From a checkpoint of a small contrastive audio-text model.
Model: log mel input, encoder arch convnext, encoder norm layernorm, encoder activation relu, encoder layers 6, encoder width 320, text encoder width 128, text encoder norm layernorm, text encoder activation gelu_tanh.
Training: adamw at rate 0.0013, 6900 steps, batches of 512.
Rows from block 3 of the audio encoder of a small contrastive audio-text model, named by matrix and row number. Rows with one number belong to one neuron. Each number is 128 + 32 x the weight over its row's rms, rounded and kept within 0 to 255. All counts start at 0. Numbers have three digits each. After the name is the row's rms in percent of the matrix's.
After each neuron's rows are labels from the 100 clips, of 14848, where the neuron reaches its highest value: "top examples" is what is common among them. Only what is clearly more common there than usual is listed. The data: short read English sentences (LibriTTS-R). In brackets: how many of the 100, against the usual share in percent.
# fc1: MLP up (encoder.blocks.3.mlp.fc1.weight, 1280x320), inputs 192-255
# fc2: MLP down (encoder.blocks.3.mlp.fc2.weight, 320x1280, transposed), outputs 192-255

fc1.681 114:128128161128128076199128163128154148128128128128128151128187180107128128128128128128128175128095128080128128128128128063128203128128128096085128084128083190057033128128128128093167128128128128
fc2.681 095:128128154128128157128128128128128128128128128128128128128128128128128128128128128140128205128128128178128128128128128128128076128128106128128202128075128128128128128128128128128087153128128128
top examples: the word "is" (47 vs 8.5); the word "it" (44 vs 12.3)

fc1.403 109:128128128031128118128128128128078128128110089128128128161079128128085128068128128128128128050128194128100128207128128128128128128128114128128173168128128128158128128128060128024128080128128128
fc2.403 136:128065052128128153128128128188168114106128128128128136100088161092055082128128128159128078151128114077105128128101068128100189071159128128128128164128186183128148128026128128159128125128128128
top examples: the word "he" (31 vs 10.9)

fc1.141 099:128128201079128128128128128128128128128128128128092128155128175128081128128128128128128089128128128128083128128128128128128128107128128128128128128128128128089128196128128128128128128128128218
fc2.141 058:128128128047128128128128074128128091128128128128128128128128128128128060128128128073128128128128128128128128128128128128128128128111205128128128128128128128210128000041128128128128255128128128
top examples: the word "the" (53 vs 25); the word "of" (43 vs 9.7)

fc1.221 105:128128128180128062185128128156192128128128128128128128128173128128158128128089047176179159170128128128068170176178070090128170128161128073128128128177093098128128128107079128128144128042128128
fc2.221 105:128048128128128128096128183128091128128128128128162128128128128128128148079076122128128128128109128128128128128128175128128078128128103153128128155128106078097128128128105128109128128128046128
top examples: the word "is" (27 vs 8.5)

fc1.55 089:128128128090128128128204128128128157128128128128128177128128128128128128128128075128085187128167217128128153173128128128128227128128128075094128081128128128128128128128128128059128128080108190
fc2.55 041:128128128128128128128128128128128128128128128255128128128128128128128128128128128128128128128128128128128128128128128128128128128128128128255128128128128128128128128128128128128128128128128128
top examples: the word "to" (45 vs 14.6)

fc1.723 091:128085128128128128128128128128046128128128091167128190128128128128128060103128128128128128128138128128128128128187128128187219097128066075094128128158128128128128128128065128128128128128128128
fc2.723 072:128128159128128128128128128230128216179128128128128202128128128128128128128128128128128128255128128128178128128128128166128128184128128153128215128093128128128128128204128128092207128128128089
top examples: the word "you" (36 vs 14.9)

fc1.280 101:086128128128128128128128128128128170128128128128092128128128128128128128128128128128128128128128183128178178128078128128128068172128128128128128128128083225064073182078128128128128128145128128
fc2.280 067:128128128128128128088128128128128128128128128255087128128128162128128128128128168128128128139128128128128128128125128128128190128128128128244128076128128128128128128128092128128128128128128128
top examples: the word "he" (35 vs 10.9)

fc1.650 093:128128128128128071128128128128128128128102128128128169128151128128128045053157128164128167128128128128128186255128128077198076128128128128128128128128128128190128166128187128128179039032128176
fc2.650 097:128128082211128104128160128128171128079128128128089128128128167128128128128128086128210128056157128128128128128128128084128174128177171128186128159128128179045128187073030128128128048128128090
top examples: the word "she" (42 vs 5.7)

fc1.264 102:088128128128128084186128128099085128128128128128128128128128128128128128047128128128128128128185128128192128128128128152169159128128067128128177128154128128128164128128128128128128158035010178
fc2.264 085:128128128128128128128128108128087128195128128128170178128255128128186098183128183205064127128128128128092202209128128128082128074128128128205148128128168128074128128128128128128092128128164128
top examples: the word "not" (31 vs 6.4); the word "know" (25 vs 2.3)

fc1.42 125:128128128095128128128128128128095128178128128128128128128094154162128128128128128079128128234128083128128128128080128082128156199128077128128060051128128100128128128155128128128187128100128128
fc2.42 101:128128025128128128128128128128167128026128128128128128128128128191128061026128128014098085128128128128128103128128079128128128128230128088128128110128128128128128128074097128227128128128128128
top examples: the word "the" (66 vs 25)

fc1.381 108:128072220192067128128188077215128164128071128128128128092128105128128128128128035188128128128128128128128128128128128128128172128128170073128128128128128165193071166128171128128096128196023128
fc2.381 097:128128161128128128128128128128128116128105151156073128108177128128128128172128128150072128255128128174128128128128128128128128128128128128128227128112153128034128136153173128062085128151128128
top examples: the word "what" (34 vs 5.1)

fc1.11 131:174128128166093128065223102128172191074128166128128128128128097078221128103128128213186151073128076128128156128128128128128186167128128128128128128207128128128075176128082128177128062160170128
fc2.11 157:142128008128128086104128161128210108128104094128073135128114128128128108128149128128128128128128105128067128128128097128128214128170087087128128128128128128128098106128128128165112145128156166
top examples: the word "i" (48 vs 17.9); the word "he" (28 vs 10.9)

fc1.13 098:128128128128128128078128128128154128202091128128128128128128128076162128128128099168169156128128128128085128128128128084128128128128128128068128089128128128128128128128170128128128054128128128
fc2.13 094:174128128100070128128128128057128152128128128025187128165128128128128128128088128128211128163128099128128128128128128164128086128128128128087128142128095128255128128128128128175169172128128128
top examples: the word "me" (38 vs 5.1)

fc1.418 098:165128171128128090065207128128128128128128128128128171128056128054128128056170128128091164128128128128128183128088128128128172128128128128128091128128128128128074128128128128128128128049169128
fc2.418 092:128128128187119128041128128128128128128128128128128128128128128076128128171128153162128185128128128128128128128128157128128128128128128128128205128128128128012177128128128128128128064128076028
top examples: the word "is" (33 vs 8.5); the word "it" (32 vs 12.3)

fc1.687 101:128128128128128128128128184128128208195128128128169128128128101128128128128209026128128128128179128163128128128147128128128128128128128094128171128191162128128128128128128128128128128186128128
fc2.687 107:128140128128128105128128128128128128128061128119128128140128128128128128128148169128169128128128094120078128163128186128047128128075151128128132181194096128128128128128128128128128128128128083
top examples: the word "what" (27 vs 5.1)

fc1.234 104:128128181128047128128128128128128128128128128128128128174041175128128089128174128128128205094159128090105151224096082128128128128128078128128168178128048080128128128128061128070128202128128222
fc2.234 092:128128128128128128128128128128128128128079128255109128163128161128128128128128128128128128158128128128128128128193128128128128128128128128214128101128128128128128128128128128128128128128095128
top examples: the word "me" (28 vs 5.1)

fc1.473 111:128188128128128128128128128128128128128128128128128128187128096128057128128086128128221128080128128090128128128247080093211128190164190128128085128152128128128128128090128180128128159128116128
fc2.473 145:083128128128147128128169128142176155128164181128147128128128128096022128183138074068128128128128128128124130128128128128128128152128154128128189128063128114200128181128128128181128128128063086
top examples: the word "him" (31 vs 4.1)

fc1.664 123:128128076128128108175128202156128128128128128128128128101089077128163128128128128179128128128128128128128128128128128177187188128128172128128128128128061128128128101128128128128165128161074128
fc2.664 146:128128171088206128128128079161128134128128128074128047128128171153163128009128128128151034128110186174255128072128128128152128128154109128086154128128128151159167128128128147128176128128128112
top examples: the word "the" (59 vs 25)

fc1.12 126:034128093128105128157128128097128128128128128128128128128128107101102060128128080128128101197242061181128128227128128128163248128149174128095233128128094128128128128128128128104128128128062164
fc2.12 146:128148094143160128128128128128128128128128096128128128128106128092128128128128128128128238128097154128128134132128128165153100128128119235158116084128165080099172177057128150048128128156128128
top examples: the word "be" (58 vs 4.7)

fc1.626 111:128128128128128085128128128128015128160063128146128128128128128128207155145083023128128128128128128128128174128184128128178198128128128128085128128103128165128128128128128128128128083089086128
fc2.626 130:128173208128128163143128128059071133128186128128151128072187128134128128128128128128093069182128169134128153128128164128128085128128212063128168147051160128128128128190128094128128128128128128
top examples: the word "the" (59 vs 25)

fc1.199 123:099128128128128128128128196128128128165128128128128083128055128171056128128173192128175156128161128128128128200128128128193171128167107128128145099128057056184128128076128128128101128085128064
fc2.199 122:128128194128095128128128147128128128128134194160128128128171158181128128252128128128023128128128128171128112120195128128091128087128128060220191128128128129128128128156101157128128067182166128
top examples: the word "but" (25 vs 4.8)

fc1.589 091:052128128128128128065128128091027082128084128080082209128166220128128128128180128128207230050128128044128128128128128128183128128211128128128128177128041128067128192128128128128128128054128128
fc2.589 065:128128128128128128128128128128128128128114128255113128128128128082197128128128128128128128128128128128128069128128128128128128128128128128143128128128128128128128128128128128128128128128132128
top examples: the word "you" (40 vs 14.9)

fc1.232 095:128128128128128128064161065128128128128128128128128128128128128041128085079128018128183128128128185177128128152183128128128128128128128128128128082128071128128169128128128128090128128128070094
fc2.232 092:128128128128128128128157128128128128128082128128128109128046128128128128128128252214168166128128063128198128128174128128128128128128056128128046128128128077077128133128128128128128128128128128
top examples: the word "she" (40 vs 5.7); the word "was" (28 vs 9.7)

fc1.477 110:128128067089128128098128192162128128128128093128128128077128128128128128128128128128169184128128128128128128194128128128067184184226128128128128128189128155128128202128128128128128128057085128
fc2.477 138:148169206128128079128128062189084128186161128128128093150128128128128077167128157093139035202128128128128082128128128098128115083128148119128155128179163184174154128128087128128128096126128128
top examples: the word "but" (26 vs 4.8)

fc1.296 093:128128128066128128112128128128080128222128074128166128128128128089059128128188128128128128188128128128128173182128083128128128128128128128128128056154128128152128128128128128128128018066128128
fc2.296 064:128128128125128128128128128128128128128128128128128128176128128128128128128128128128216128128128054128128063128128128128128128172128128128128128128128128128128110153128128128075128128128128128
top examples: the word "to" (34 vs 14.6)

fc1.514 120:128128212128128128128128128128091128128086128206082128128128128128128088077128128128128128158128182162154128128144128128128173128071178128016198182128074128128128128128016182077178090233097128
fc2.514 135:082137128128089128153153128130070128128148160128128106128128193128128146096144128128149089218102088128128128128128128128128094128072177092064077128128128088196128088128165100107128128128128121
top examples: the word "you" (52 vs 14.9)

fc1.467 083:128128187071128082128128128128128128050128128128168171128128128128128128076202161128128128063181128128128128128128128128128184128128128128128167128128128065215172164128128180128128173018059166
fc2.467 049:128079064128128128128128128128128128128128128128128128128128128128128128128128054128128128128128199128128128185128128128128128128175128128128128128128128128128128128128128128128128128128128168
top examples: the word "not" (35 vs 6.4)

fc1.169 119:128220128128128128128128141128128128187081128203162189128128071128082128078128128128096128070128181065128128095178080128128180128255128128128128097128057058168128128128128128168128128150128093
fc2.169 129:128128128128128128128181097128128143128128128128128090165128128128128128187128128094128128249128058128128159128128128157164128128093221128196095119128097122184128174128128128128171128128000128
top examples: the word "him" (32 vs 4.1); the word "them" (25 vs 1.7)

fc1.583 095:128225128128069084128128128128128128128175128128128128128046128128058128088128095128128128128128174128128128215080192025091128128128151128063128128128069128177128128128128041171128128119128128
fc2.583 036:128128128128128128128128128128128128128128128128128128128239128128128058128128128128128128128128128128128128128128128128128128128128128128128221128128128128128128216128000128128128128128128128
top examples: voice: male (74 vs 46.4)

fc1.765 092:030128177128128128128128128128128128157195128128128218174128128128128128073170099128174128192128128128184181255213128128128128128128128128128145052128058128128128159128128189174128128128128128
fc2.765 077:128128128255128055128099128128128128128128128128128128128128212128128128128128128128060128128169128128128128172128128060128214128128207128215073128186128128128128128070128128128128128128072128
top examples: the word "was" (31 vs 9.7); the word "of" (25 vs 9.7)

fc1.238 105:128128173128128128128128089078128128128128128128128202114128051128128070098128077128128128128128168070179128161128036128128164128128203128128128128160128178128128128080128128128168128128084128
fc2.238 113:128128198128128054174128154128119179128211128128128128096128180128217160063128097128128128128128176128128128128128128128128049128128197054066159128128128128185128128128169128128168085128128061
top examples: the word "you" (53 vs 14.9)

fc1.53 081:011128128128128128128128128201085128128128128128128128199128128047128128128128128128128128128128128128128128128128059083128255128176128128059128062191000128128128182128128128183128072128077128
fc2.53 059:128128128222128074062128128249147128128128128128128128128128128128128128128128128128128128128128128128128128128128128075128128128188128128128128128128128228015190231128128128205070128128128128
top examples: voice: male (72 vs 46.4)

fc1.270 089:128063084128074128128128128128027223196094174128128170202128128183090128128197128128128128128128128128173200182128128128169128128216189100128128128128128128041128173128128128058128218128128255
fc2.270 056:128128128128128128128128128128128128128076128255128128180128150128139128128128180128128128128128128128128128128177128128128128128128128128208128081128128128088128128128128128128128128128086128
top examples: the word "to" (33 vs 14.6)

fc1.655 116:128128228128128128128090128128084177128069128128128128128195181128073102128128128128217128095128128128128128128128096128128113185128128128055128074152128128128128128128076140128148084063215158
fc2.655 158:128128113128189148049144128166155128104088154155128141128128128128128128092128128101128128128128128128153107081088158128124128191152128189128160128093069128128128101189128158153128173128072034
top examples: the word "the" (50 vs 25)

fc1.252 095:128128128128090128128128128128128069128128128128128128128128128097128128199086128128128128103128128128128146128128000128059128128168128034128200128128128211128128128078213128128128128128128174
fc2.252 090:128080128128128128128128128128128128128128128255128128128128169128128128128128171168128081191128128128128128073196128128083128128128128128217128128128128128050128128128128128128128128128013128
top examples: voice: male (76 vs 46.4)

fc1.22 092:128128184128057183186128128128128077128128128128128168128085128128128128128186075128128128068128128128014128084128128128128128128128128128128128128083005128128128128128128128128177128099128158
fc2.22 094:128128164128191128128128128159128128128128128128023128117128128128140128095128128128053128128128128083128128000128128128128128192154128189128188128114128196128128083128128128085128172128128128
top examples: the word "what" (27 vs 5.1)

fc1.737 108:128047128128128128128172083128128161054173081195068128128172128128128128128167067128128128128128128089066166183184128128180197128128128102031139128128128128128098128128128128128128128128128128
fc2.737 092:128128089128128128128128128155128164128164128080128128128094197128128152128128128151192128128128045128128128128128128128128128167128128189038061157128046069180128128093171128128171128128128128
top examples: the word "you" (54 vs 14.9); the word "she" (25 vs 5.7)

fc1.193 097:128128128128128128188187078128128219068184048128128161167128128128056128128128128128159169063128221128128128187128128128199128128128128093084095128083128081128128128128155093128073128128180128
fc2.193 086:128128128128128128128167128128128128048128128128128128128128128128128173050128187128198128128128058061128128128128128128087128128128128128045128128128128128128128128128128128128128128128069128
top examples: the word "you" (73 vs 14.9); voice: male (72 vs 46.4)

fc1.767 098:094128128161103074128128177128107128128128174128128128128102128128128157174152128167165128160128181128128128191128128128128128128128166106128128128128128195051128166069128128098128128128128128
fc2.767 086:218155128128128128128128128128128128128128096128128128128128128128128128128128193196087200128128128146164128128128177128128128128128128128128074128128090128170138024128174128128074128128108084
top examples: the word "to" (35 vs 14.6)

fc1.354 089:128128128128128128128128128077128128128128128128128177128128128128128128128163128128128128128128128128128128128239128084128128128128091128128128128128128128128128128128128128128173128128128128
fc2.354 054:128128128128128128128128128128128128128128128128128128128128128128246128128128128128044128128128128128128212128128128128128182052128128128165128128128148128023128128128128128128128110128128197
top examples: the word "not" (32 vs 6.4)

fc1.226 102:128128031121065089052128128128128064183128128128128156128128162128128128090128128128128128128128128128128165192128128128188198128163204128084128128128128082128128128128128079128128069128080128
fc2.226 090:128128128128128128128128128128128128128026172255128128157128128086128128128128182128128128128128128128128128128200128128071128128128128128212128128128128128089128153128128179128128128128128128
top examples: the word "do" (37 vs 4.1)

fc1.636 097:128128128128174128128128208128128128128128128088128128128082128128128092128128128128128089128180128101128128128128128128094128066128199128128128128192052092186128128128128128079075128128077128
fc2.636 092:128128128128075128128164128078128128128078128086128175128128128128128128128128128128217241090128005128128128128128180180083128128128128128128128195128095128128128128128174128128082192128174128
top examples: the word "of" (27 vs 9.7)

fc1.510 102:128128177128128190128187188206128046128212202128128177128128093128128128128088128128128128128128128128076128128128128128128128052128087128128128128128128128128128128090128128128128128128128128
fc2.510 081:128128128168128128128128176128128128128128128128212128143128128128128128128102128128184128128128128128128128128128128128128128128128128128128128128128128056128128212199128128128128128128128128
top examples: voice: female (82 vs 53.6)

fc1.76 111:128185162023093128128128128083128128196128081169128128168128128064085128128178128128128128128128062128128128128128128162128219168128128128128128128128128062071084086128128128128128092128128128
fc2.76 149:128118128080161128128128128128160128174121128095184128128062076128158159128192162128057166128101091064107103129128128158128111128094041128096070088128114070128126086164225148096128187128176128
top examples: the word "to" (35 vs 14.6)

fc1.480 105:128128128055128128128128180128128214196128128128128128160128084128128128128128081128165128212128128128128128128128128107128219128128061128039180128128128128128128128128128128085128128128128128
fc2.480 090:128128128128128128128128128088153128128128128128128128128175128128128094128128047128086069128128174128100105184128144128128128128178128091128128128072128128128128128128069128204074192128128128
top examples: the word "the" (55 vs 25)

fc1.448 142:092087158202128128128128128089076128128070159128128128128128092096178032128162106176128128128128035128128128183128128060168225128156210128128194128191084128128151128066128128069128128128028128
fc2.448 193:128196093142165128128128099128125128128095089102065128128103090106173128128128128114128252090128128128162144128148128158165103128105100218128123070083155128128186128055128132074110128191128128
top examples: the word "be" (61 vs 4.7)

fc1.183 123:128083073128128128128175128145091128128064161128103128128128128128128073089128128128128128128128128070128128128186187128128159128128128128128161128174128097019128128086159128128128128128083128
fc2.183 170:128149128128164128128134117175128128128128128090062128128128128143182128128128133108128186128085128128205139079128128134181165158113079215128189128128128151102175117128176128072161084128128117
top examples: the word "but" (48 vs 4.8)

fc1.601 121:128172128090152128128128128096128128128128128128128173128128074128128128070166128165128128074128128087128128128152128128150208128128128128090128075168128155128058169128094128152128128128128112
fc2.601 201:128111015128128128128110163128176128128128128128108143128081175128128128078189121128141169128128099128099128168128085128154193077146101106120104128121139128128128080082128169170128148131128159
top examples: the word "he" (57 vs 10.9)

fc1.104 083:128198128061128128128128128128030128128128128128103128188128157128128128128128128128089208128128128146128213128128008052128128128186125083128128128075180128128128189128128128128128128128128128
fc2.104 062:128128128128128128128128128128128128128076128255081128128128128128128128128128128128128128128128128225128128032168128128075169128128128128233189128128128181067128128128128128128128128128045128
top examples: the word "i" (88 vs 17.9)

fc1.331 112:105128080128128020128178128128078169192128091128128128128065128098079128103128128128128128077090128128204128128161128128166128128128128128128187128128128128094128128096166080044128128128089128
fc2.331 108:157170128076148179128128128085145128128128128106128128063128085128128128102128128128128191128128128128128128128167128128128128128138128128093128086128128177084128088140128128096128181128128221
top examples: the word "was" (36 vs 9.7)

fc1.47 077:045128188128128064128087128128128128128074128128128179153128128128225128128128090128128178196128128128128128128128048128128177128128128128128128128128128128128053128128128128128203128128128128
fc2.47 071:128128087225128074128128128193174128060128128128128128128107180128128172128200128128128128128172128128128128128058128058146128128128128128128128108128128128056128128128128128128128076128128128
top examples: the word "is" (28 vs 8.5)

fc1.7 113:128128082128164083128181188128128128128128128128057128106128128160187128101171128162128128128128067094128128128128128128128128128128128128128213128128040128092089177128074062128128128128160128
fc2.7 157:154128142128128118091128128156128121196163073076109128158128062128089128165128128163128128128114128119155105081128142162128174128095079146128128155131128078128128062213128128051128112128128129
top examples: the word "but" (48 vs 4.8)

fc1.422 111:128128128128128128033128128154090128128128128128128190061174128042128128128128128189128128128128169128128128189159099128128128128128128128128128071128128128043075128128128050128164128128180128
fc2.422 135:128128128128094128128128192128200128128128074128053128128089128128128128128128128128225208104128061128128097068128128128128158128128128128086128174182128146128128090128128128158128094128128128
top examples: the word "i" (38 vs 17.9)

fc1.184 116:128128136053066056164128128128092128128128128128074155089128128191128128097128128128128128185128206073158196211128128128128196128128128128112128128128128128128128128090053128128186085128128128
fc2.184 110:090128128128128153086128128128193154128161128128094128128128056128090114128128128128167128128128128148128128128128158128128128094128128128096147128128128128091156128163128128128112128128096074
top examples: the word "he" (35 vs 10.9); the word "said" (28 vs 6.5)

fc1.74 120:128128128081090128128128128128128184128128084153128167128128128128128128128146161128128164022128128128128128070096128093128128128128128128091151128140128086158128128059128091128128175166128128
fc2.74 124:128062128128128128172128128128128128128128163128195068128057128128128172082128085128128128058128128128187128128128182128128091033083128128128128128128100096128128151073128088128179128128128128
top examples: the word "she" (27 vs 5.7)

fc1.49 105:062190128128128128061128128128031128091150128128091128128165170128176140128209128128128128095128128090082174128128061128128128128128057128096128128176128056128128128070128128095092128128128128
fc2.49 146:128052161128128068183128180182128147108177128128176128147117128128184143091074087128174110168110176087081088128128128128128098156139128128064090205199075050128087100128128128114186128091119099
top examples: the word "you" (71 vs 14.9)

fc1.367 118:128157128107128128065082128128044168128128128158128210181128128189167128043128149128128170128175128083085128128128061128153160128128128128128073128128048128128128128071128162094128128128185128
fc2.367 167:128165128128087128128135167128128128088063128128128128155128128128158128128128195167171199192128083088082091172128128128128118165092071128128128168149128075067128128128166128128128106164128104
top examples: voice: female (83 vs 53.6); the word "you" (58 vs 14.9)

fc1.718 087:128128128128128169185128128078128222128128071128128163193059128128128128128128128128188128128128128078128128248128097070128128128128128128055128128128128211015128128128128128128128128128128128
fc2.718 064:128128128255065090128128199209139128053128128128128055128128208128128166128128128128128213128128128054128128128128128046128128128128128128128118128128072055086128128077128128128128000128128128
top examples: the word "she" (27 vs 5.7)

fc1.276 115:162075047128128128128128128128128128128128128128128128128128128077128128081128128128187146078128128081128128177128128100128128128128057128128128074128066128128128128128081071059128128128176097
fc2.276 111:128128128128061128050128128101162128206128128128128128138034091128128128128128168128128128056128128197194128111128128128128128128128128075128072075128128170128165128128065128170128128128128137
top examples: the word "she" (49 vs 5.7)

fc1.216 112:098128128189128128074128128128128128128128128128128128128128128102103128076128128128128128128128163128128255128077128128050128128188194083128128171093128128052128175128128128128154048128194188
fc2.216 165:114128128128128155185128127128128151128128159180128159128128128138128128166128128083128172128155098176128244128132128151107158128115178177159159128078163184141128156098154128174181062128128128
top examples: the word "he" (29 vs 10.9)

fc1.179 097:060073128128128128128197128184128128128128128128128210184071128114128128128128061128128128204128184128175128228128128128128128128159128128128128128106128076128128128128128128128128128128205128
fc2.179 073:128128057255128054128128164128190128128128128128128128128128178128128183128176128128128186118128089128128128128128128048128128128128075128128128128162128128037128128128128163128128128128128100
top examples: the word "she" (29 vs 5.7)

fc1.442 072:128128128128128128201128208128087128172128128128072128128128128036201128128128128128128191128128030075128181128128128076128128128128128128128128128087128128128128128128128193128128128128128128
fc2.442 043:128010128227128043128128128255128128069128128128128128128128128128225128128128128128128128128188128128128128128128128054128128128128128128128128128128128128128128128128128128178128128128128072
top examples: voice: male (77 vs 46.4)

fc1.415 088:128085128128128128128128128128128058128128115128128128061128128128128128128128128128128162128128128128128128128128128177128128128128128083128184100210128128128128147128180128087128128176128128
fc2.415 107:129128128128128095128128128128128128180128128076128142171205128154185128188128231128128128128128128207128128065128211128128128167074128209128128174190128128165128076197181128089128128128128082
top examples: the word "but" (52 vs 4.8)

fc1.10 128:080128067103128128105128128143128128128128128128128147128128112128207128128128128163169128061193163067155171128079128073084128128128128128128128067128128128205128128081128087128128176167128128
fc2.10 107:128128128128128128128128128128128128128173128090128128128128170128128128116128128128128128128128128128128107128128099128128128077128128016128002128128128128189171128128128128201128128128128181
top examples: the word "she" (54 vs 5.7)

fc1.423 102:128170128128128128086128184128128175090128128128128170128154128095151128128128128230159162128156128082128158117128092082128128184128128128128099069128128128128128128128077160128224128128161128
fc2.423 107:168128088128095128162128128081128163128172128041148128164084128117128128123128098128128128084128128128078128128128128128107069165152176073128104128097153174128128192051128134227128128103183186
top examples: the word "is" (29 vs 8.5)

fc1.449 121:195128103081128128089128128128128128169128152154128178080025128128128128128128128128072128137160128171176154128173128158207128219161128069128128128128128155128128128128128065059187128160128128
fc2.449 136:128128079128128128128128128128128128097128128128177128190128063211145128087128173128128137128128098082128103128128128128111128171128017186128128128128128114084128128128163115128166128128128128
top examples: the word "not" (48 vs 6.4)

fc1.215 101:128128097128128083128128128128102128128128128128128128128128128068128128128128128128128128066128211098220128128128096128128128128128106128128201128128128128128128128128128128078191161128057172
fc2.215 138:128128148128128173157128128128079160128128149173150168074168128206209128128175152128072158083128128153128227128128128128101128067106154141190164128128178181051128148081128121165128094175135187
top examples: the word "not" (35 vs 6.4); the word "was" (28 vs 9.7)

fc1.351 118:128092128107128128128090128128128181145128128128056128128067172108167149128128128128128128088128128056128180128128030128128128128128218078128128080128100128128078128128080128128128091128128088
fc2.351 139:128128128128119128138089111128136117128128115173097128128128128128128104223128083067065128091174128128093128128128096128128166103086171128218093128128128128142128128128081128060105069128096163
top examples: the word "he" (56 vs 10.9); the word "was" (47 vs 9.7)

fc1.298 076:128128128128128000128128128128128128128128069174128128084073128128128128080128128128128186128128128128195128128087128070065128128128079128128128128128090128128128128128128128062128215128128128
fc2.298 046:128128128249128019068128128128128128128128128128128154128128128128128207128128128128128199128128128128128128193128128038128128128185128128128128128128128128000168128128128128128076014128085031
top examples: the word "is" (29 vs 8.5)

fc1.609 122:079128054054128086128128196128128128128128128165128180128059128024037128128178128128128162128084128128128128128174128163128166128165128128128070128128128065180188128101128128128128058128128128
fc2.609 138:128128128165038128089128189088128128128078164128128128128185174157128149128128187146128187079128053128128128128094169128072167084113128173143159158156083144128128057128135128157078169137128128
top examples: voice: male (80 vs 46.4)

fc1.107 109:128128196128128128128128091128128128128128128128128128128099128102193128098128128128128128059128128128128128128128141128128128128128177128128088128128156128128128128128128128100128128000128128
fc2.107 126:128128170128128128128101081206106128160128128101128058128209158128128128197128128128094043128128166128128128128128128089128128128028221128128128128128128057191128076176128128093096128128128128
top examples: the word "i" (38 vs 17.9)

fc1.494 089:083128128159095085128156128128128128128128128171128128167128190128128188128128128128177128128187203128128175173160128059128128128128128128128128128085128055128128128086108128128128128128216155
fc2.494 080:128128128255101014077128128128183128128128128128128128128128178128128187128128128128128177120167128128128128128128128037128128128128128128128128128182128128128174128128128128128128108128128065
top examples: voice: female (81 vs 53.6)

fc1.102 094:128128128128052128128128128128043155128128128128128128057128128128128165128128078128128128128128128128128128218128128128067128128128128128128128212128128173128128128091128128128202128128128194
fc2.102 071:128128128128128128128128128128128128128087128255128128128128128128128128128128128128128128140128128128128128128174128128128128128128128128183128128128128128128128128128128128128128128128099160
top examples: voice: male (75 vs 46.4)

fc1.505 074:128128128128128128128184128128128128128128128128128128128128128128128128128128128128128240128128128128128128206128128075128128128128128128128128100128128128181203163128128208128171191128128128
fc2.505 064:128128128128128128128128128128128128128080128255077128128128153128128128128128151128128128128128128128128128128192128128128183128128128128221128128128128128128128128128128128128128128160128128
top examples: voice: male (75 vs 46.4)

fc1.41 104:128128128128128128128128153128024176128033176128128128128053128128128006075128128128128128128149128128103128128088128081158128128128255184128205128128061128128128128128128096097128075165045128
fc2.41 070:128172128128128128128128072128128128128128128068046128128128128128232128128128128128128221128128128128128128128128128128128128128128056212128128083128183128128128232037128128045128128128128128
top examples: the word "be" (34 vs 4.7)

fc1.542 111:157128128054128128128128128128151128198128128200128128072055128070128128128128128163128128128128128128128157128128128128128128128128128164128128128128095128128080226098065128128150128128128128
fc2.542 122:128101128128171170128128115128128128128128128128128128168128128169152128061128161128179128183097128128162128082128163128128128128173021189084188128073128161155128128128158128175160140128128104
top examples: the word "but" (31 vs 4.8)